A small CTC audio transcriber, trained from scratch.
Model: 15.2M parameters, width 256.
Training: muon at rate 0.0085, 4300 steps, batches of 96.
Data: trained on read English sentences (LibriTTS-R), 26.4 epochs.
Rows from block 7 of a small CTC audio transcriber, named by matrix and row number. Rows with one number belong to one neuron. Each number is 500 + 40 x the weight over its row's rms, rounded and kept within 0 to 999. All counts start at 0. Numbers have three digits each.
After each neuron's rows are labels from the 100 clips, of 14976, where the neuron reaches its highest value: "top examples" is what is common among them; "loudest" is the band of the loudest frequency at the time of the peak. Only what is clearly more common there than usual is listed. The data: read English sentences (LibriTTS-R).
# fc1: MLP up (model.blocks.7.mlp.fc1.weight, 1536x256), inputs 172-255
# fc2: MLP down (model.blocks.7.mlp.fc2.weight, 256x1536, transposed), outputs 172-255

fc1.574:571514480466582530446504511515468513489554462493466448484569508477509589478432538492469518465580562528468620497472464409508518457453475561511526574473494590512468554499512484563497496496532559413462567474503468524447504500512496519574501513479459473462
fc2.574:551419570513507459485462455530455576501555547468491425490455504513525513426478437428467413516478499493539512460511567507473449507507573508506461532450519440534534561464496516501499496482501484522517474441549511502583487490502471541469588477488491503515
top examples: the word "would"
loudest: 250 to 500 Hz

fc1.622:461439478525544537475468535498516507551484584467491495489519561523511498520504466503458544534457504540495519514512486533505461484545553542439509496546567523517550520529502514543488468567534472475457505452548456496459543510471482538530490483439497564430
fc2.622:471604486540532468520510487485552508516512473457527492458534506515528478510521539457466489476443490465525449449491531485444552557435442435491525441508489465506491461535531543504417415440481527477480462513476471500485424512488518522430491542478541439524
top examples: the word "what"
loudest: 500 to 1000 Hz

fc1.646:514450493469544484504548476596445508478476447538516491527447440475567535516524565485585541535523488495402519542533526530435463474501524475500481535545510468557449468448508489524507543492536483481487560515459527489507410558537543453447518473479499456486
fc2.646:457508501502530541535525453478516532415543489515480462437421418470457471466425469495510524478473504484499493439508441481439480519525431567536436454498507526442559485471493479508516473551583488504506600449452480511559498539489476520558499502500551484509
top examples: the word "by"
loudest: 500 to 1000 Hz

fc1.151:454488552588468474454521540518514505524486445529546546504489455505431506499491485441481420510531453487403537496485515496446450488549471512423550527543403493486581463440466554511524579510546509466495601428464531513460490532493540539499500573478469500545
fc2.151:545513499526521473540473451485484470510517437533560444498542459420463528465483445547563534542507491533462488509555530539501489444559520522459443493528521560463540497413450534460529447514460492546489519508520517464542569501449523412497498551505429520574
top examples: voice: male
loudest: 500 to 1000 Hz

fc1.676:487438402477464544442595545527546466448531559481512475561451512521453492463467509504500488511520503501549600479562522484503520511541516515547540465536537561493532508466507437428432545572510495482465506550411535433506477503470492485566508454470495508518
fc2.676:505559520490485468480445551491591536504572626567523472516595542478555488474494521503509540490462454538490425459520510488512494478492492541469560449491478498526541474513527491466529598470491558468482523477571423445450450528514508550497489485523518591405
top examples: the word "this"
loudest: 4000 to 8000 Hz

fc1.718:479464573463452474487495507537479475475523613532476540533470495521476521612432468571431494482530510548472507490506539439483543460468522534424493497527484479503491488466601497507482532535466557490543520508508468537553507449528447446494497534474459528474
fc2.718:477469522546491531502509468534499445441498516437458524478524586496528526563424454568497500468502434503504539483534470478495550562476459498465523580554465515448477446503479519487480436549495483479449501455432538453444416455547453474501471498506502397493
top examples: the word "she"
loudest: 2000 to 4000 Hz

fc1.124:519546491519434436404546464488488482522416485490566524552489521526533587509451512356499537535518473583471547488534456490490560511485537526480503475467546516558485498479519470560457455525505477535562510421569531491500494486571431523492525561468493545541
fc2.124:453510492486521533519490453419484579550436446480467469544444535565478451541484449540457477464470546563429515494495539441413424508552524484517451526472468544512464485504481571441467448472546509508438453577511419518531447454514470411546561546450470480533
top examples: the word "i"
loudest: 250 to 500 Hz

fc1.709:466456445538522482505512526514514524511426519512483517519456457511497475483510576418470537539578496452556476510518497507498615520454443451520502505511536482575524562505497588468505474527558505519508490501519490476519437561456513525524472514570495505471
fc2.709:487438490526506417445476464430452572537465496555481515547562498410522511464514523533551478457570494485407559502505537506482576534508490585504441422496447554453435481521521549500585472532493543534516491508588493471589556534481489518495491477561368396540
top examples: voice: female
loudest: 500 to 1000 Hz

fc1.48:530501505493530493471460437544442474495480458446514490595540585455547520464515497434541493545469509527532541607537541555538503482558527569489503499518572579498547494517515474539532524467500503531472559494523595447503482499430563521539526503457541441519
fc2.48:604555507503495494522514614548469554482450456494603539524568450538569475538501545571538431431497536590480487504507542415482519509422458453481469493471442504524485522454457472559442490492480506477501472466525486406525583450525571500491431449511553508451
top examples: the word "one"
loudest: 250 to 500 Hz

fc1.344:498504544495392519506509479509500439535407510534559437574510426586551537455485525474581556490471540499576497515503521472500461446481524507554520529479538512488487551385445514464413507465483534516567478485491479481524466518511471429485434457497520525477
fc2.344:542446460514487549518484482440563433464448508471536437533488547508459459509452526476491528537510554498541502523524462455493499510514559500461511456507521463511467551465480601484448470524482545558478495467483547499461454560450544590466499483432470473488
top examples: the word "i"
loudest: 250 to 500 Hz

fc1.206:549431526542480512565529514522514526502517452504414517466500550514548559531470484495501448466510540509485494442472555469508540567489454511545413492558488493500516450498503484532448489557509472551443528441577507494455478560495534497523453550353475534482
fc2.206:555610496548511601503505486548506533522524460528462449485542453563448557539451431489450483502442511496520447476499501415487499480460559463490420494466474529461479488503491552529525437534477498514571539491516492442470573477533537506524486554453497451498
top examples: the word "you"
loudest: 250 to 500 Hz

fc1.147:479548494523509452523471519590515486489434500481461456490469417462393538566548441560400558532486506498450525499450528518496501596512462467588468512536582549468477505527464422511520497527472511492498580505437454467529527427547534501484484412524584483533
fc2.147:383500500528521529488456476473488487562469473460504499521540528444552466494520512507514529506535506488505521511489491468490528496521492540527445513543417556539531471493467562544525486466500485502518458501455463546485495436486449500426458479509514474488
top examples: the word "that"
loudest: 500 to 1000 Hz

fc1.144:444390543524547441526489522486496493440523508489579503525516556495455467524476545527490517479544473530509550522556467543455451489566461513456481510541440452454542441523594498524547440565551448459496531516481513553466543511486489453463532545449470525484
fc2.144:466509464541486518509528452420500472469478419495463530540457494616528484462466468440520481534419451433447467505521510435573506497522549468549531485485473502472571508509463541469515463561490526545457519521510534582557453519536537522546487525465489460510
top examples: the word "i"
loudest: 500 to 1000 Hz

fc1.425:498550449485516434437499523545505380503585491488491440394502504515546501464463476464497517556502479512571505515445464547495529482490481507487458478481495496554467472576530412515500448488498474479435520463491478484539536479495488590554470482464456447489
fc2.425:438532510506563427533474432522446439492503412488523458538537531485534549473538497501481441510532562520579498454533572454465504501535464482473531466497499514476481466497441507460518463512493522438494506559489472519518505504472477488425470529494488520487
top examples: the word "was"
loudest: 500 to 1000 Hz; 250 to 500 Hz

fc1.589:509522444418483483436535552592495473500552477469525489487426489509458596520441486553458493574516543529497538512494487523491486462508428553541551508536438523468497569487485494514521446536498531518524515508386486431484473502553524460565491479497513486485
fc2.589:494516457412508499505508502542509538517490544471492429545513547467547533493499478503452580415517554535477515530554559556464464523503513440472515517513450606611472600500544557501499505491508469523509535478568597488554497543566464535499476464576553517509
top examples: the word "he"; the word "said"
loudest: 4000 to 8000 Hz

fc1.283:542439438514505505491503481544500536505483501478516468495417517476462451533481486513497408465419492487580491437497525494526476530530475494538560490502508469537498484435482498503400523532502510463528485438514464524513488505482464525495523480419575468517
fc2.283:475549487467552564470509511562574511485509448447434535512536499545520444435516475544550572549538566538502515505466498455549450559434517542508528440559497553474453506509512472465534471536529497546465510449435468481464553492499499440531539487531488475484
top examples: the word "you"; the word "if"
loudest: 250 to 500 Hz

fc1.251:481502555503493393464470507453551470489540445481550445438419565544542497478486554474475483448551543550507428480472509461550505507475494480517505584482497467585574560498502480514433477563496540549469481434516459495538483482389545495538534484481474476544
fc2.251:527494390592499504524473535557475483473517488455502486541513445535442567512528495525440564490534446479504524445533513497554539555448564498472505487459485489477471503516483471515445519515459467525483540528420578515412487564469443490432474476533558524492
top examples: the word "and"
loudest: 500 to 1000 Hz

fc1.0:555462520508612452509494442471518448525599518492492541465511487513544538543496483481425511518506537468496583455456487535533434458447581484525530495477516417518522535476520457438560485504419485467539495521472510420435472520536548435489509559506512468510
fc2.0:463561493574576467498537463580531484482522511502493550461499437474505460482531526514423511544489503470424510409539518464503519504462464537496512451518507549544514503478490534493546556451531513463540493466479506434500492522439526413479460468513524526502
top examples: the word "you"; the word "do"
loudest: 250 to 500 Hz

fc1.55:530530507522519535503497509505523486525428456499483510548532528528526480436483480557446454584478471510455507573518503584463513513476426519441467499481550484477524496498450507460553506442502550472535403491432510494475496530514501458421474527487546495448
fc2.55:411512512485499422566488516471486519502397500531502511475462516510457445476495555438545507453591480443574542521502488436459532516528562432495406443513573490494479468498536479531463506425488496507475503529479532519481488501466579528560529523496494536601
top examples: the word "of"
loudest: 250 to 500 Hz

fc1.72:478413582435459483509488473456495523510450481459518489517578512513447496473419442553503508465522452554475518446545483528479502532486508478491444513530461437502507459471466430479531488529594525400536580518544491503517529514458487479504448502508524480477
fc2.72:475470445481457484485581492420523515565486500456538530454450496502518487422482501493470557517543470464518550420479513486514478512490510537517501412530515479521506516522508520440535478563552509472460481497462465513526494497520551537484506498493529446519
top examples: the word "from"
loudest: 1000 to 2000 Hz

fc1.737:513443536423500462482553527510541537544499508512511497589498572496488505486520496498543532463478464429436545482576503498425503523476470511532485485537478483500462543435497460486484515454487536539501471544476473477439600460521500524498545532577518499548
fc2.737:486570534484515544440410454552497550487561485463526546498481489497622455526492511501461482530567457407497459474487497487523522530512453449445430461497470487473486478540431487553476510556512564597488449467484464558564455478494531502483566539502514494458
top examples: the word "such"
loudest: 4000 to 8000 Hz

fc1.110:517527520587531550567472461537431514431603430463517468485501505517510527508507507539446590441523524530456460469478562504563485523538471518532487490492426503475501508509548507532484493444478521502463560440486381518509502529452526517456457493461453488446
fc2.110:547477514518483453459499483546400451574578441499447506514451530434525502489490481546495533585528445509503487491524470499523501551548491534519448469427459477553523510498510513521508528490492511496507466543436509559463513538498475432556526496509477553520
top examples: the word "never"
loudest: 500 to 1000 Hz

fc1.625:426473503495541497530572541511531529473477469437515543512539501550530535481463508517461479516521508511506426539474494411558479428448475460522527517492484522514491560453446515493454500458491511577563517520551514540431452465514549516555515422479473532470
fc2.625:547470466457488549516438438477504510484443536467497435552440545415490500515517573492538551535552445526482528465420511523517476537467550530421502491531534480474492511530523516559485513479479498511503452560530467512480557495438536454434509464516478535500
top examples: the word "i"
loudest: 250 to 500 Hz

fc1.99:527453543498502524566515495482458488482555497518559536502445502527542517466541514495507560545485483503475444499499585502528555550498497523444479518516548521497485461478504434480549463527503471489511464494546422481491477453551478517500449495482492485493
fc2.99:495551501487579480475481580466482533448508502518516525458463476479424541497495473465580434542491540508554539499524454518501576511521464499443444502552523456489476599486531442503514478519523455543422522494432498551558541514460550492486510511420528503501
top examples: the word "something"
loudest: 4000 to 8000 Hz

fc1.111:529505508502474430537492453513523495494539495466569505531499507509468477520495559518477545514522526476429557465533441492481442525555541546473489558463539499537551515445474427461497541508512386588486530458470484506441489481501460591537524538425442506467
fc2.111:490505511464495490508501482498496492494561405460529517464510540423473557439410479469524526467496442473538510392547507477538493532371393469531450499492505432524479539542451484500578505522398530435580523539516483524513477491445421480528497447466496503453
top examples: the word "it"; the word "was"; the word "but"
loudest: 250 to 500 Hz; 500 to 1000 Hz

fc1.276:394470465477498528546498451544481509495482457499514486542554508470465459475512578466492436492485560488520523497558543474493500490485543475439450476459446535565507474501526557538463589518545438553483482502400503540514457524505496519503456490488593526464
fc2.276:475479502454490556508536511533493517581471485524503502431418556497490599452471492525490431492446521555533495516548492482543512559535446539495415507426530474498460482504475504459466520516516516500492522447523538512465435531514525421523457489571510486511
top examples: the word "you"
loudest: 250 to 500 Hz

fc1.457:567466457503500518536446502528533518486546485522455569556501493530444471457484522539479465497559516493457474498512503511523514507466516495458516507458464466548540430458470500435491421453515508443559590508584501537483534476482506460481491610459463470448
fc2.457:547488530456474475537533460415452531443513459448493558585540510534559498523497471456578461556529483458456454425471538488480498507481555425485584501492458479576445485444515536488490460439531472563462443488490487534502509545469541551472481550539483486524
top examples: the word "was"
loudest: 250 to 500 Hz

fc1.249:524530465509552474519474518467423479518454515473501536500522488530486549416435452460536500490469549508477538531430483499509543478506507589468478477546634518461493567471474412469506445535498541447529376526485566506447539448571537516499477517476507477470
fc2.249:520453567474498513506503558455473433504528435512480465543520491488516522513488551497497520532478505441495497463438482436504431453462459355460477527541481469542464482554496453532515440513490526544406566582526539540449503490511522455513505536585486519513
top examples: voice: female
loudest: 4000 to 8000 Hz

fc1.592:498451475530494496476496466495552476553486494468537466469454511524567522549484475525438487510466490511527462491429499516498470482498506449431568488556527494523469430490427474558466478526473503509499506538520528474514471394548556421504547461486498444539
fc2.592:445513453476569428457443468525513488568539499430523476423414504529534447430459499480453442471498435559486444541530461420490529493515440492532598514515465515448509451485473519469476527520479524510494573496457527491506516483501520495489482511487469611464
top examples: the word "had"; the word "he"
loudest: 250 to 500 Hz

fc1.479:543499532474521479468439466460469448532502495420463462544535464482478539479506566541448502479494505459552497530518514502526472561522465492504505498491438539467553558519506551494487493548544569412579533511474470391529575487503434490491490532493440524529
fc2.479:522484487451446470507485535508462469497462490498524444495515525466547533468445519499435487561472536530538483483513512563543474521511496474519565460542579440459459496539529463519496462528540403533430432542515485476499437501443542450512479509536527476494
top examples: the word "the"
loudest: 250 to 500 Hz

fc1.378:479449485483559546493442567541511501536480480469460505468465392562524554465571413532481455514551483547505497533605523496393515470474465484490484441493547533501498525466476481509541517476556612533524461416492539442484565567476480530450536497517507523448
fc2.378:507556443498615455502520472531522460489498506448466475497490538546436475556485571557513478462512483511548537541497493498433461510508536448531521518490555460407533531514477532452499573500488450499468462554554543442460513483455480489469502508610512464533
top examples: the word "of"
loudest: 500 to 1000 Hz

fc1.654:491446440496529587585467448543441560473398490531524531527518457532489532507435557450534508424494500562480411461529495530448434466483523443483507516483492508595540410497469549451460439494486512525519461507534437463530469432490513512509447571534561473537
fc2.654:519477473489433432526500491558457510519485488542459522470472504454508538500548496487486619535533475498509481420567598514535515569575477482543462470395432539483451506459483460458483483502512571568550463522536510451526503535512487517523439489545476480515
top examples: voice: female; the word "that"
loudest: 250 to 500 Hz

fc1.683:474419500504507510505502426498516412494475522495528485519507496462517545495422484490429526509544543473499550508540473469477555404551504499491532514504528516510474516448534542531411471479517518558537458508417583516494459512473556491526443451461539506513
fc2.683:544567436523481463517461516459434506586453523459481535441499527467459539526498522477458491474467507504512466514531549527483470514476430461518491437461538532481503495482572514500485534509564519456432538363560589513482539431520461519547506539528541508535
top examples: the word "he"; the word "said"; the word "had"
loudest: 4000 to 8000 Hz

fc1.585:525539494541495512480471385519512513513520477519507474495537463498585478463472535530453450482568541449491494480481540528454485455477499503431527550532524488451491531465610540459487455501496498425530547509467585509503521525459507551479496520457573492512
fc2.585:527565511518540480529568457524560520595513464481485476522456481512489458487595493510543381565539535589542497475541495471418471446513447500477577427550517491539490560531534476470485553546507518544537501489531516554470438527476503532537543473513475502530
top examples: voice: female; the word "well"
loudest: 500 to 1000 Hz

fc1.37:482451510477495498506527439539453508478439482506460463464440464525469464498443482542461532536581493576528481550592507533489501517382533444485474506493487524558502482576560480426511487423483469514486463537526544578453462484534498443498542469562491493544
fc2.37:538535484495492494544469540447416465558497561459550484456505526467578544506509543539425543446476481472470553456500493488504527535521479488601507501533577473468473500463494523414440578504528517479426513543517472499483551513493480526502521536569489496493
top examples: the word "have"; the word "we"
loudest: 250 to 500 Hz

fc1.484:497518462458554489485476472486495566511471455520487455518473393445513510472483519521424561467564508507484481535578507487515407575537518477463494410528506524484554415448533500448460507444411506497470566484515507509506598495487484563497533491533474525503
fc2.484:549513514480557557517489511551504519571517519483507567485492516525497539574500537538464481547526549526529510536528507448472457510520546445571486503464487478440404550531554530492481585498539570531522455534474503495471556448478504558554486506489440443518
top examples: the word "that"
loudest: 250 to 500 Hz

fc1.640:478443510559517544509489462485519497576503493535519534549485533562487550472472448605482494514564511566453545534585494450485459453536566482484483542528482499519486507519488513534464440514541500441498394491510488539542519583493535532489521468473509584477
fc2.640:475509506504515477416487503488512451462503526499493528472549493494519403497482494498472523486480548440427543501556467461541514547466531484487513596452414465496492530491492534479547477422483424511564483471487437520415443403570467474488498469441539502543
top examples: the word "but"
loudest: 500 to 1000 Hz

fc1.252:398426556425521536488535467515440457503469477548513552499490487504494490484493505517452558510561474478479496492501554466500478424506459572442513536575525502502461513531455433460535542515483477513572542480416477504478409485515569484540522487508489581495
fc2.252:415537461498584508509498474449527498517440439525482551483505534449528459494554480446497572391502554472539507484485486447536529525515552479504532470489536530467550526423496545448517512451527554516466477474548507496434491448527474487496497540520543501486
top examples: the word "himself"; the word "he"
loudest: 4000 to 8000 Hz

fc1.714:467455474484517476484473458478525550463499485467537516519497553511480554556467484501576481523438552454494425454523498541450495544459547530483603526543542556528474462536444473418501459482538538489457458423535505522552483500538525490504519501540473465502
fc2.714:509534467525527499489516447451535493516527511517502492441517431500478453546526491524487493530525489491477497498484594498454512532556476474470599443529428510470510511444507453467532517464445487460492482501443488444500511462515509513473469520562571512515
top examples: the word "on"
loudest: 500 to 1000 Hz

fc1.400:468450487499475459446471538428553431572482508542489607530470400482527512528531540519452501510520553477419515426510494546431543459539543541468482500458544524551477547540441392478461519629520495542516436513477442489494475618518561473448473484524474526490
fc2.400:471540540522453628482466428572526482476539568474502556443493547490487495493512536510436543458440548484493545489525455433473590447549491492552520491492555532420497519489533465520576466531485582520480472467533419507533452446442497467515476576496552540521
top examples: the word "by"
loudest: 500 to 1000 Hz

fc1.588:471514512471450488447446589527535511490482500407445479481494453450513524494471540468532492484530534521376523566405540518542489505530504487499565503508560458574518557431478550508388501463558524478577475512559536484540546496494543465468500491521487529500
fc2.588:505522512448506561598537596434535475488480463458544445524463501427483554512503434517497530502508543551546469535491513501498486501478504536505556515528478503431475533488468478538427462430525527612465473536481487484521438521542518450509443460518463473440
top examples: the word "had"
loudest: 250 to 500 Hz

fc1.556:519512526446491521498494538559465483471555470462550516529448507434516479492478419537475460478522569519503437541575546528485475474479486497400515530487482516528548606507519596477524444544480479472417434504548460406432424515515495482584485495493520503488
fc2.556:517492537458535488416472514565467505431517492518552530516517523462464498423476523486459493530492491499532518503547558517497483499464515524518467517481462448537533516498428607512439480572454467472489493544467435490557505499493608498422507463512436524530
top examples: the word "be"
loudest: 250 to 500 Hz

fc1.569:547497529470500544463474401533551547539484525458393523548481406444578469484529461496583445548515627530485449515453499457480505461465528484555587529511598494535495520530518547426495567536454493563479537412453479494566509522479481502486561493478510493571
fc2.569:559513483508545457483520551509533473495541478551471502572532516530491431491570515504519502494483503448472526471484471514508552587591537501430531437558497502451515470448539486532488620487427525501517516489600534466475462520514505542471566473452415505429
top examples: the word "of"
loudest: 250 to 500 Hz

fc1.84:448551498477429501421507464525542499577472408469554506522574454457523528513422489554436499476504500479474503491519473518478524538503459551428501466524487483430465509504512512461526501526471504487480521538482537493474508471559501432473467412441533561487
fc2.84:475525519490504445507472460451485463487503475483451454468482518532502545395458471500463527589580476477468500489550558488487520466453612479449445503606454517542567454536543520494490500595525536473492491506517489478576535531452423468481523424477464513498
top examples: voice: male
loudest: 250 to 500 Hz

fc1.595:528519496498462559562531588561474518426457471476485490531520495484522511444433453478501492484524564469450521518472455540508503500488493613431493512544511526472510459477519498548501472496524485481457469503549483557473520492461478549488498506464508454553
fc2.595:473554560421513443485503505496554497406507465476493518499525507526545504424520494546534460467489504547498557528465565474423494526501488445554518525476555458508478428473498438441472544484528568452505482512521420478473503507504567469538454496475442538465
top examples: the word "i"; the word "what"
loudest: 250 to 500 Hz

fc1.207:603504497537446503565434493560500544466531476487491480519538454520515479494477560505468461544498523473539533464488498544497492538453521519523511497531528549400548440491515537442532532491466485550495482590560484526554536459480506549498578553535518425455
fc2.207:560447450533485522456570522530534565518518469490538479482507475487511541472547486497549466435500420540486502552508474491528487495539527528533517457426564519503401493550515580510478522462525595491433469515517483489498524431566513526498495535469385513469
top examples: the word "with"
loudest: 250 to 500 Hz

fc1.238:458502520489537470512499430535498508514438511466511480498486474463436495463516477555482478480520554541534491519452518417473495481473499539445493522473505489533440542461540470502602552507505502497510525488458483498516445435479499548542490467502413458494
fc2.238:483486518525504541498521517490502449502470465439449460497576466492555492485475541537503560514499485518575425428447544450469459490482535443524488493477504539517583546484501521497473458584516529459514484534477456528462509539481448556511478563464454443502
top examples: the word "you"
loudest: 4000 to 8000 Hz

fc1.150:525516501560449516481507543529521478526439454479545540561539378511429466477467552503421546433466494534516513505560497540495523507513483485448509565560471469507443530503491457420451516508533461481448463552485549464589519441519515569495427535474559515478
fc2.150:564505503547537468541545439460489498535480479534436479533593602574529465486503544515467484494548497481566479543477516510508544460613484576484541536478491514434563508506490507474544575577428485485503536484512558520534470449474544511526531527451455456476
top examples: voice: female
loudest: 250 to 500 Hz

fc1.7:459470422528485522462515485591562439549462469540396490532515523568444542537465509464449518434507496518399499442505475523444529563456536508525512514467542494538495512483469452543498476491524464489497455514529519451481471512546517422551540488528552493480
fc2.7:560568478498482478431549516477477534506536569466428529518486459500568479516506491515466476500498466450444571471492514467463462522508459504563522520517513515484522504450503513532455539453545543506470509532472480466492528544461479461510476465571450497471
top examples: the word "said"
loudest: 4000 to 8000 Hz

fc1.12:471472508452482511489494554538485516519547551556491486521532553462557484533502533437503497468540496500495470527456515516478495454470524498428511597531530563521469486495510380480559509570424495520476507443484542485526469566481530472524566548542474542486
fc2.12:544484523452578554502549422499530493526436466500524503477463487477448456486553522500523519411517504563529542494522554486468517531543448452519487530515519574470485539486522453453551519485490531520496506553553542564426420533555491546424487585522481512500
top examples: the word "of"
loudest: 4000 to 8000 Hz; 500 to 1000 Hz

fc1.308:487492475472548478594488505524510490536426534446507454472540530480421427455507521518453444483498510458537537455524470466456453505476500471542496533491561487480464518460446488546463607511534550574477520456488544474463512485522573455508479482499580532537
fc2.308:443480451489530514525523467463463497467451520461541499531413517528515573441495433557445476536380494526472497544491575397501467492448520500455456505485568574490469487524550445446430542490540418509467572564502500482491445505549481520461410476499483447502
top examples: the word "you"
loudest: 250 to 500 Hz

fc1.447:523582501533485549529516494486563542538442498516536570520480544493442498453461477512453507480626560470485545421458499476497522557457517475438525567504419538425520570539500470462487458574467504548482514502556385493499497377454520489516532510511440547570
fc2.447:591538486555499430502467401503469492420482490513431538462561437510567486428441480559479478506475483584502524470519489467407453529448468447491572547490492458547533523492463521446491482483500521433506555495478504452459467499508557576481506480528480496507
top examples: the word "it"; the word "is"
loudest: 250 to 500 Hz

fc1.674:563531505524597542434465498555476486467492490493525546482428448506506494558487550478421527504584561545460445529537533501540485495477498545432447527589463544481535495428523449468489479501431538483467491413622496530489468545510502510603462550511477490524
fc2.674:574463454602490465499554456496454476524538516471483504484467488465531502495489441514501405528472482512463528500505528525548589459523543493500478526453519452520475468565519474438477465475461440542483482580442542528537468488500452541421455516566477520469
top examples: the word "was"
loudest: 250 to 500 Hz