A small CTC audio transcriber, trained from scratch: 15.2M parameters, arch convnext.
Rows from block 5, named by matrix and row number. Rows with one number belong to one neuron. Each number is 500 + 50 x the weight over its row's rms, rounded and kept within 0 to 999. All counts start at 0. Numbers have three digits each. After the name is the row's rms in percent of the matrix's.
# fc1: MLP up (model.blocks.5.mlp.fc1.weight, 1536x256), inputs 64-127
# fc2: MLP down (model.blocks.5.mlp.fc2.weight, 256x1536, transposed), outputs 64-127
fc1.1401 110:442566446457490493543551494510502433484477551476476513520543491437471498431533453530488460493515619431558485531464466533513527521504530433415486515495480521590571532477431526450474496576450499
fc2.1401 106:418579482490442438458494542495485479509514552520519563522429467502536405473527511538513475500519453605559397439472501442478610530423428427561494500515469516550475494458413415448535497540493432
fc1.1402 091:487435536495476522577471503577490552591551564571482405426511467513545587493500539519542530585541526532543431474538521560449527471542561439515455514549488514395508458470493515496440505422512430
fc2.1402 087:443467508543410501509507464571520405583466491476479524557563494556499487465468465499524489481552519506555516503434524448420522524529520365430554583452382483559581427477455537510486553421492496
fc1.1403 089:512535533474547417565489563461507522482502532470565475406502474499498400520532555490558560511488478447526579617436574421476501438513517420499484514488462424563486573446416572463546549526549592
fc2.1403 087:521558448397469506543502529542418522414521544461424505480531565536567470545579481448477566535509496498489579461528552534463522438550564579470505427549446494519430518547512506395474522521479504
fc1.1404 093:530451522428504480374541595498400619450606520467426464529582509429460502385519497419505586500412492425622462497446568495515537502519478495557503454593514485516451547492529571483509511431553515
fc2.1404 098:512479543580467469518394564467523554526601605570512543523491457448453549544589592432587521553539528389431561477488579468566540434491528499463518528537525555469612448547481499527449531474502568
fc1.1405 088:579533524503461539535485507481509518499536426468434469542564495514474538587517483485504568547537448540538537523534523518491513421581512513485536451561478407422432492402594491477530499531461475
fc2.1405 090:594650498512520518539394504535466445517419545518470526462472495536492480455534530516536513515502574540544521585506508494505448544518458587529492540561581548438634566519543461434491504460519428
fc1.1406 119:538520526583530457419429441601486450496486445486494487484476521459569561536427521445505584467557577414544570453523547538472560537553489493489488427496467500555574505463612519490504511474536458
fc2.1406 114:511533474540443619570480554479504603409450585452490523571481459513455473542569542514528486561520484466561521479440492568544549526563472469474514459504496477536497524491474545525542525460560525
fc1.1407 079:519445570515461449342555511453452546418527421531503543381522528497497491479520439508483583439447437579542554489532549547509456554547429569532497563515522389477520525554475503573440461504520472
fc2.1407 080:441583482503483511568502517499461482481576568530506452543530528486476563566400419521599625380438499488544495540407542510521459474505504491491463556526467474532540473548558562470471491525496516
fc1.1408 075:462454474486479524498481481457414376602536556598439503394510556507485550499577600548614477536574479430469483475530487500359508526460449478444525460515479419558530477525535555477509438499474442
fc2.1408 071:500513523516458471456512465531497488525496424439425582493464503519559515530440556475423404492467433483582576539435495449542546549490600551510526469524557515581584495451588446535434505537646518
fc1.1409 062:514494501569531523513463488498526478449442495494477434492532398445532508499540515564537424522422546460512442439558556422568555589506426523505474484580430442488511491446426478497580449501635529
fc2.1409 062:464515436554458473566628530491517551516504523614452563436431354473501493468528468503550473542498568517510500491529474570522457533573501531512495524535564557526508470541561544442567506501486526
fc1.1410 090:503469524470518431562517550516602572432635533557538590484443516411491475558573505540427557458550484511484479461483521518532456576515476509578520576636524520362487521517587488420482463511535441
fc2.1410 091:417624530562595444472472574437479665456539427477519528544535498544477514489531598498511517465522550532312472538529539456510492409483583514444576439572434506491553511465443479549519529391486520
fc1.1411 091:464447465452520483470475537503443485576435535494503554526488464482475451523442479475458430527542523430415435520527414453544586477590533485421349432525481568557539492465549463426448494467519480
fc2.1411 089:540526513534501441553473418472456521520481525493513485439516518617442477497609504493579515465487512524464450541503389436443462453552463441536573483602589563507487519544500420527428578471511493
fc1.1412 092:502491530386514459596481546502460503516549449541576487534414505442487503594536457511457440473506434549446514497499537476392535439438597523413459440514521529477486494534549490543449483492534476
fc2.1412 096:558402613525520515471539540488511553483493438396512473511458527486494494499464547542454519523432488486515510402524479519491567540479463512436390574515494491525527594429440494541449511478437469
fc1.1413 085:523463521535507550511567466514438538432453489451502434469581479491460532540463415500456550539542458480528479503524464446532491504550448447561493535556535413444554438526464535458528526507531443
fc2.1413 088:490478510512521521456466548535423497520592446511532411552458485476506460540393492428461458591428485494521538453510427509563401458538559458546514443544618548423495535522555544465483548437455505
fc1.1414 089:476450513581435519504529562417578551438526584516486513510464467490423460515467521511474535530540522525442494490524570542534549567597548520503520512472602511566568503462433438428487487437500530
fc2.1414 084:421482518491522542581521530457470473614493450548485459401582498477539411472510514543559578522385540561387502595527557552465490521453577560384547513496554410489498433520515411417538374492436570
fc1.1415 100:467544546473459400497445435543521483475494489509556544511413476535523464520516476518579483477569478519471587506431480499431452493542513416660425465534567493565568525417462567505538510529526490
fc2.1415 100:426638400492554611482566447494507516570509492451494543504429534456490476418535540548464444494558447482563525441504434436504447438491520493396558526518463556528472544499450509523543499441510506
fc1.1416 101:481542501440562549407407568544541453633507518493536505492532522462491511479451547586677492444513487463485564435537519485578521532517578508353559530515545419591447530594498441508460516478434502
fc2.1416 101:582414533479502525551529578617515391479508496507492525462494575492476508507457501519503527508495588460476480500515532474565469557515511487502571465513500573577542546511529609531430486531480461
fc1.1417 141:521449541472536433471532496449516608529462571473527436485527593517504596547527484546476514495461541504536491531521473552510556382530531546509470533507552500464463530566462460596544542462526444
fc2.1417 141:543471476501388550544406434528491607497506539487510454529459441502490546568471568425478533398542548434507514543508380474423553496476492518496549451473550496400553529525449567457585597580426467
fc1.1418 103:461526540399501457490464447458423544487436615591485617453536563540459481458479537478488436515412459529555483589536570553507507512455490554547547550547543526527453473490471477548564446411537475
fc2.1418 110:496530432368565507484428472475550475468442506527493409457527508402527438524519550510483478508544431556555435465439500450491571477534443516546459415513533448598526526548489495479482514521444554
fc1.1419 088:460497513580452479470454492481579580490525473516493514494434516584484415541471528518519649464449405465494440486474478418401482498504548490498499450510464474583529542519426508501530624556373552
fc2.1419 080:458447441515578546546359477535453497467550483402421458466454556451477426454586507604456607513480458464441534542458546447524485490479516426437488512447526530561497442509578435536450550466472519
fc1.1420 063:484602501512458492562491493471492447506393477461483515482534412550432476590479501454488428453537490571582476477552481553458473538462501457512609451568491468497526497522504501485420516473444422
fc2.1420 062:458498543555502457469539480526527574474574511521386495492588530443530560380515513469501432473443531482563463522462478465512461469581397500450417530517515567579448554511504503531413491461572439
fc1.1421 105:429504571504481443435453490480572443455455527542463470378574481619543466492505483422477522527464513425429536519433455446622570517610477407555542519641595512514486586397514471509521574491477416
fc2.1421 100:492529489499453467509520529472500581499549473484438553442553521427557532523563550539566516388527533594532422384472443460510543469566501428470499560512458424423536511495435517601454456458511480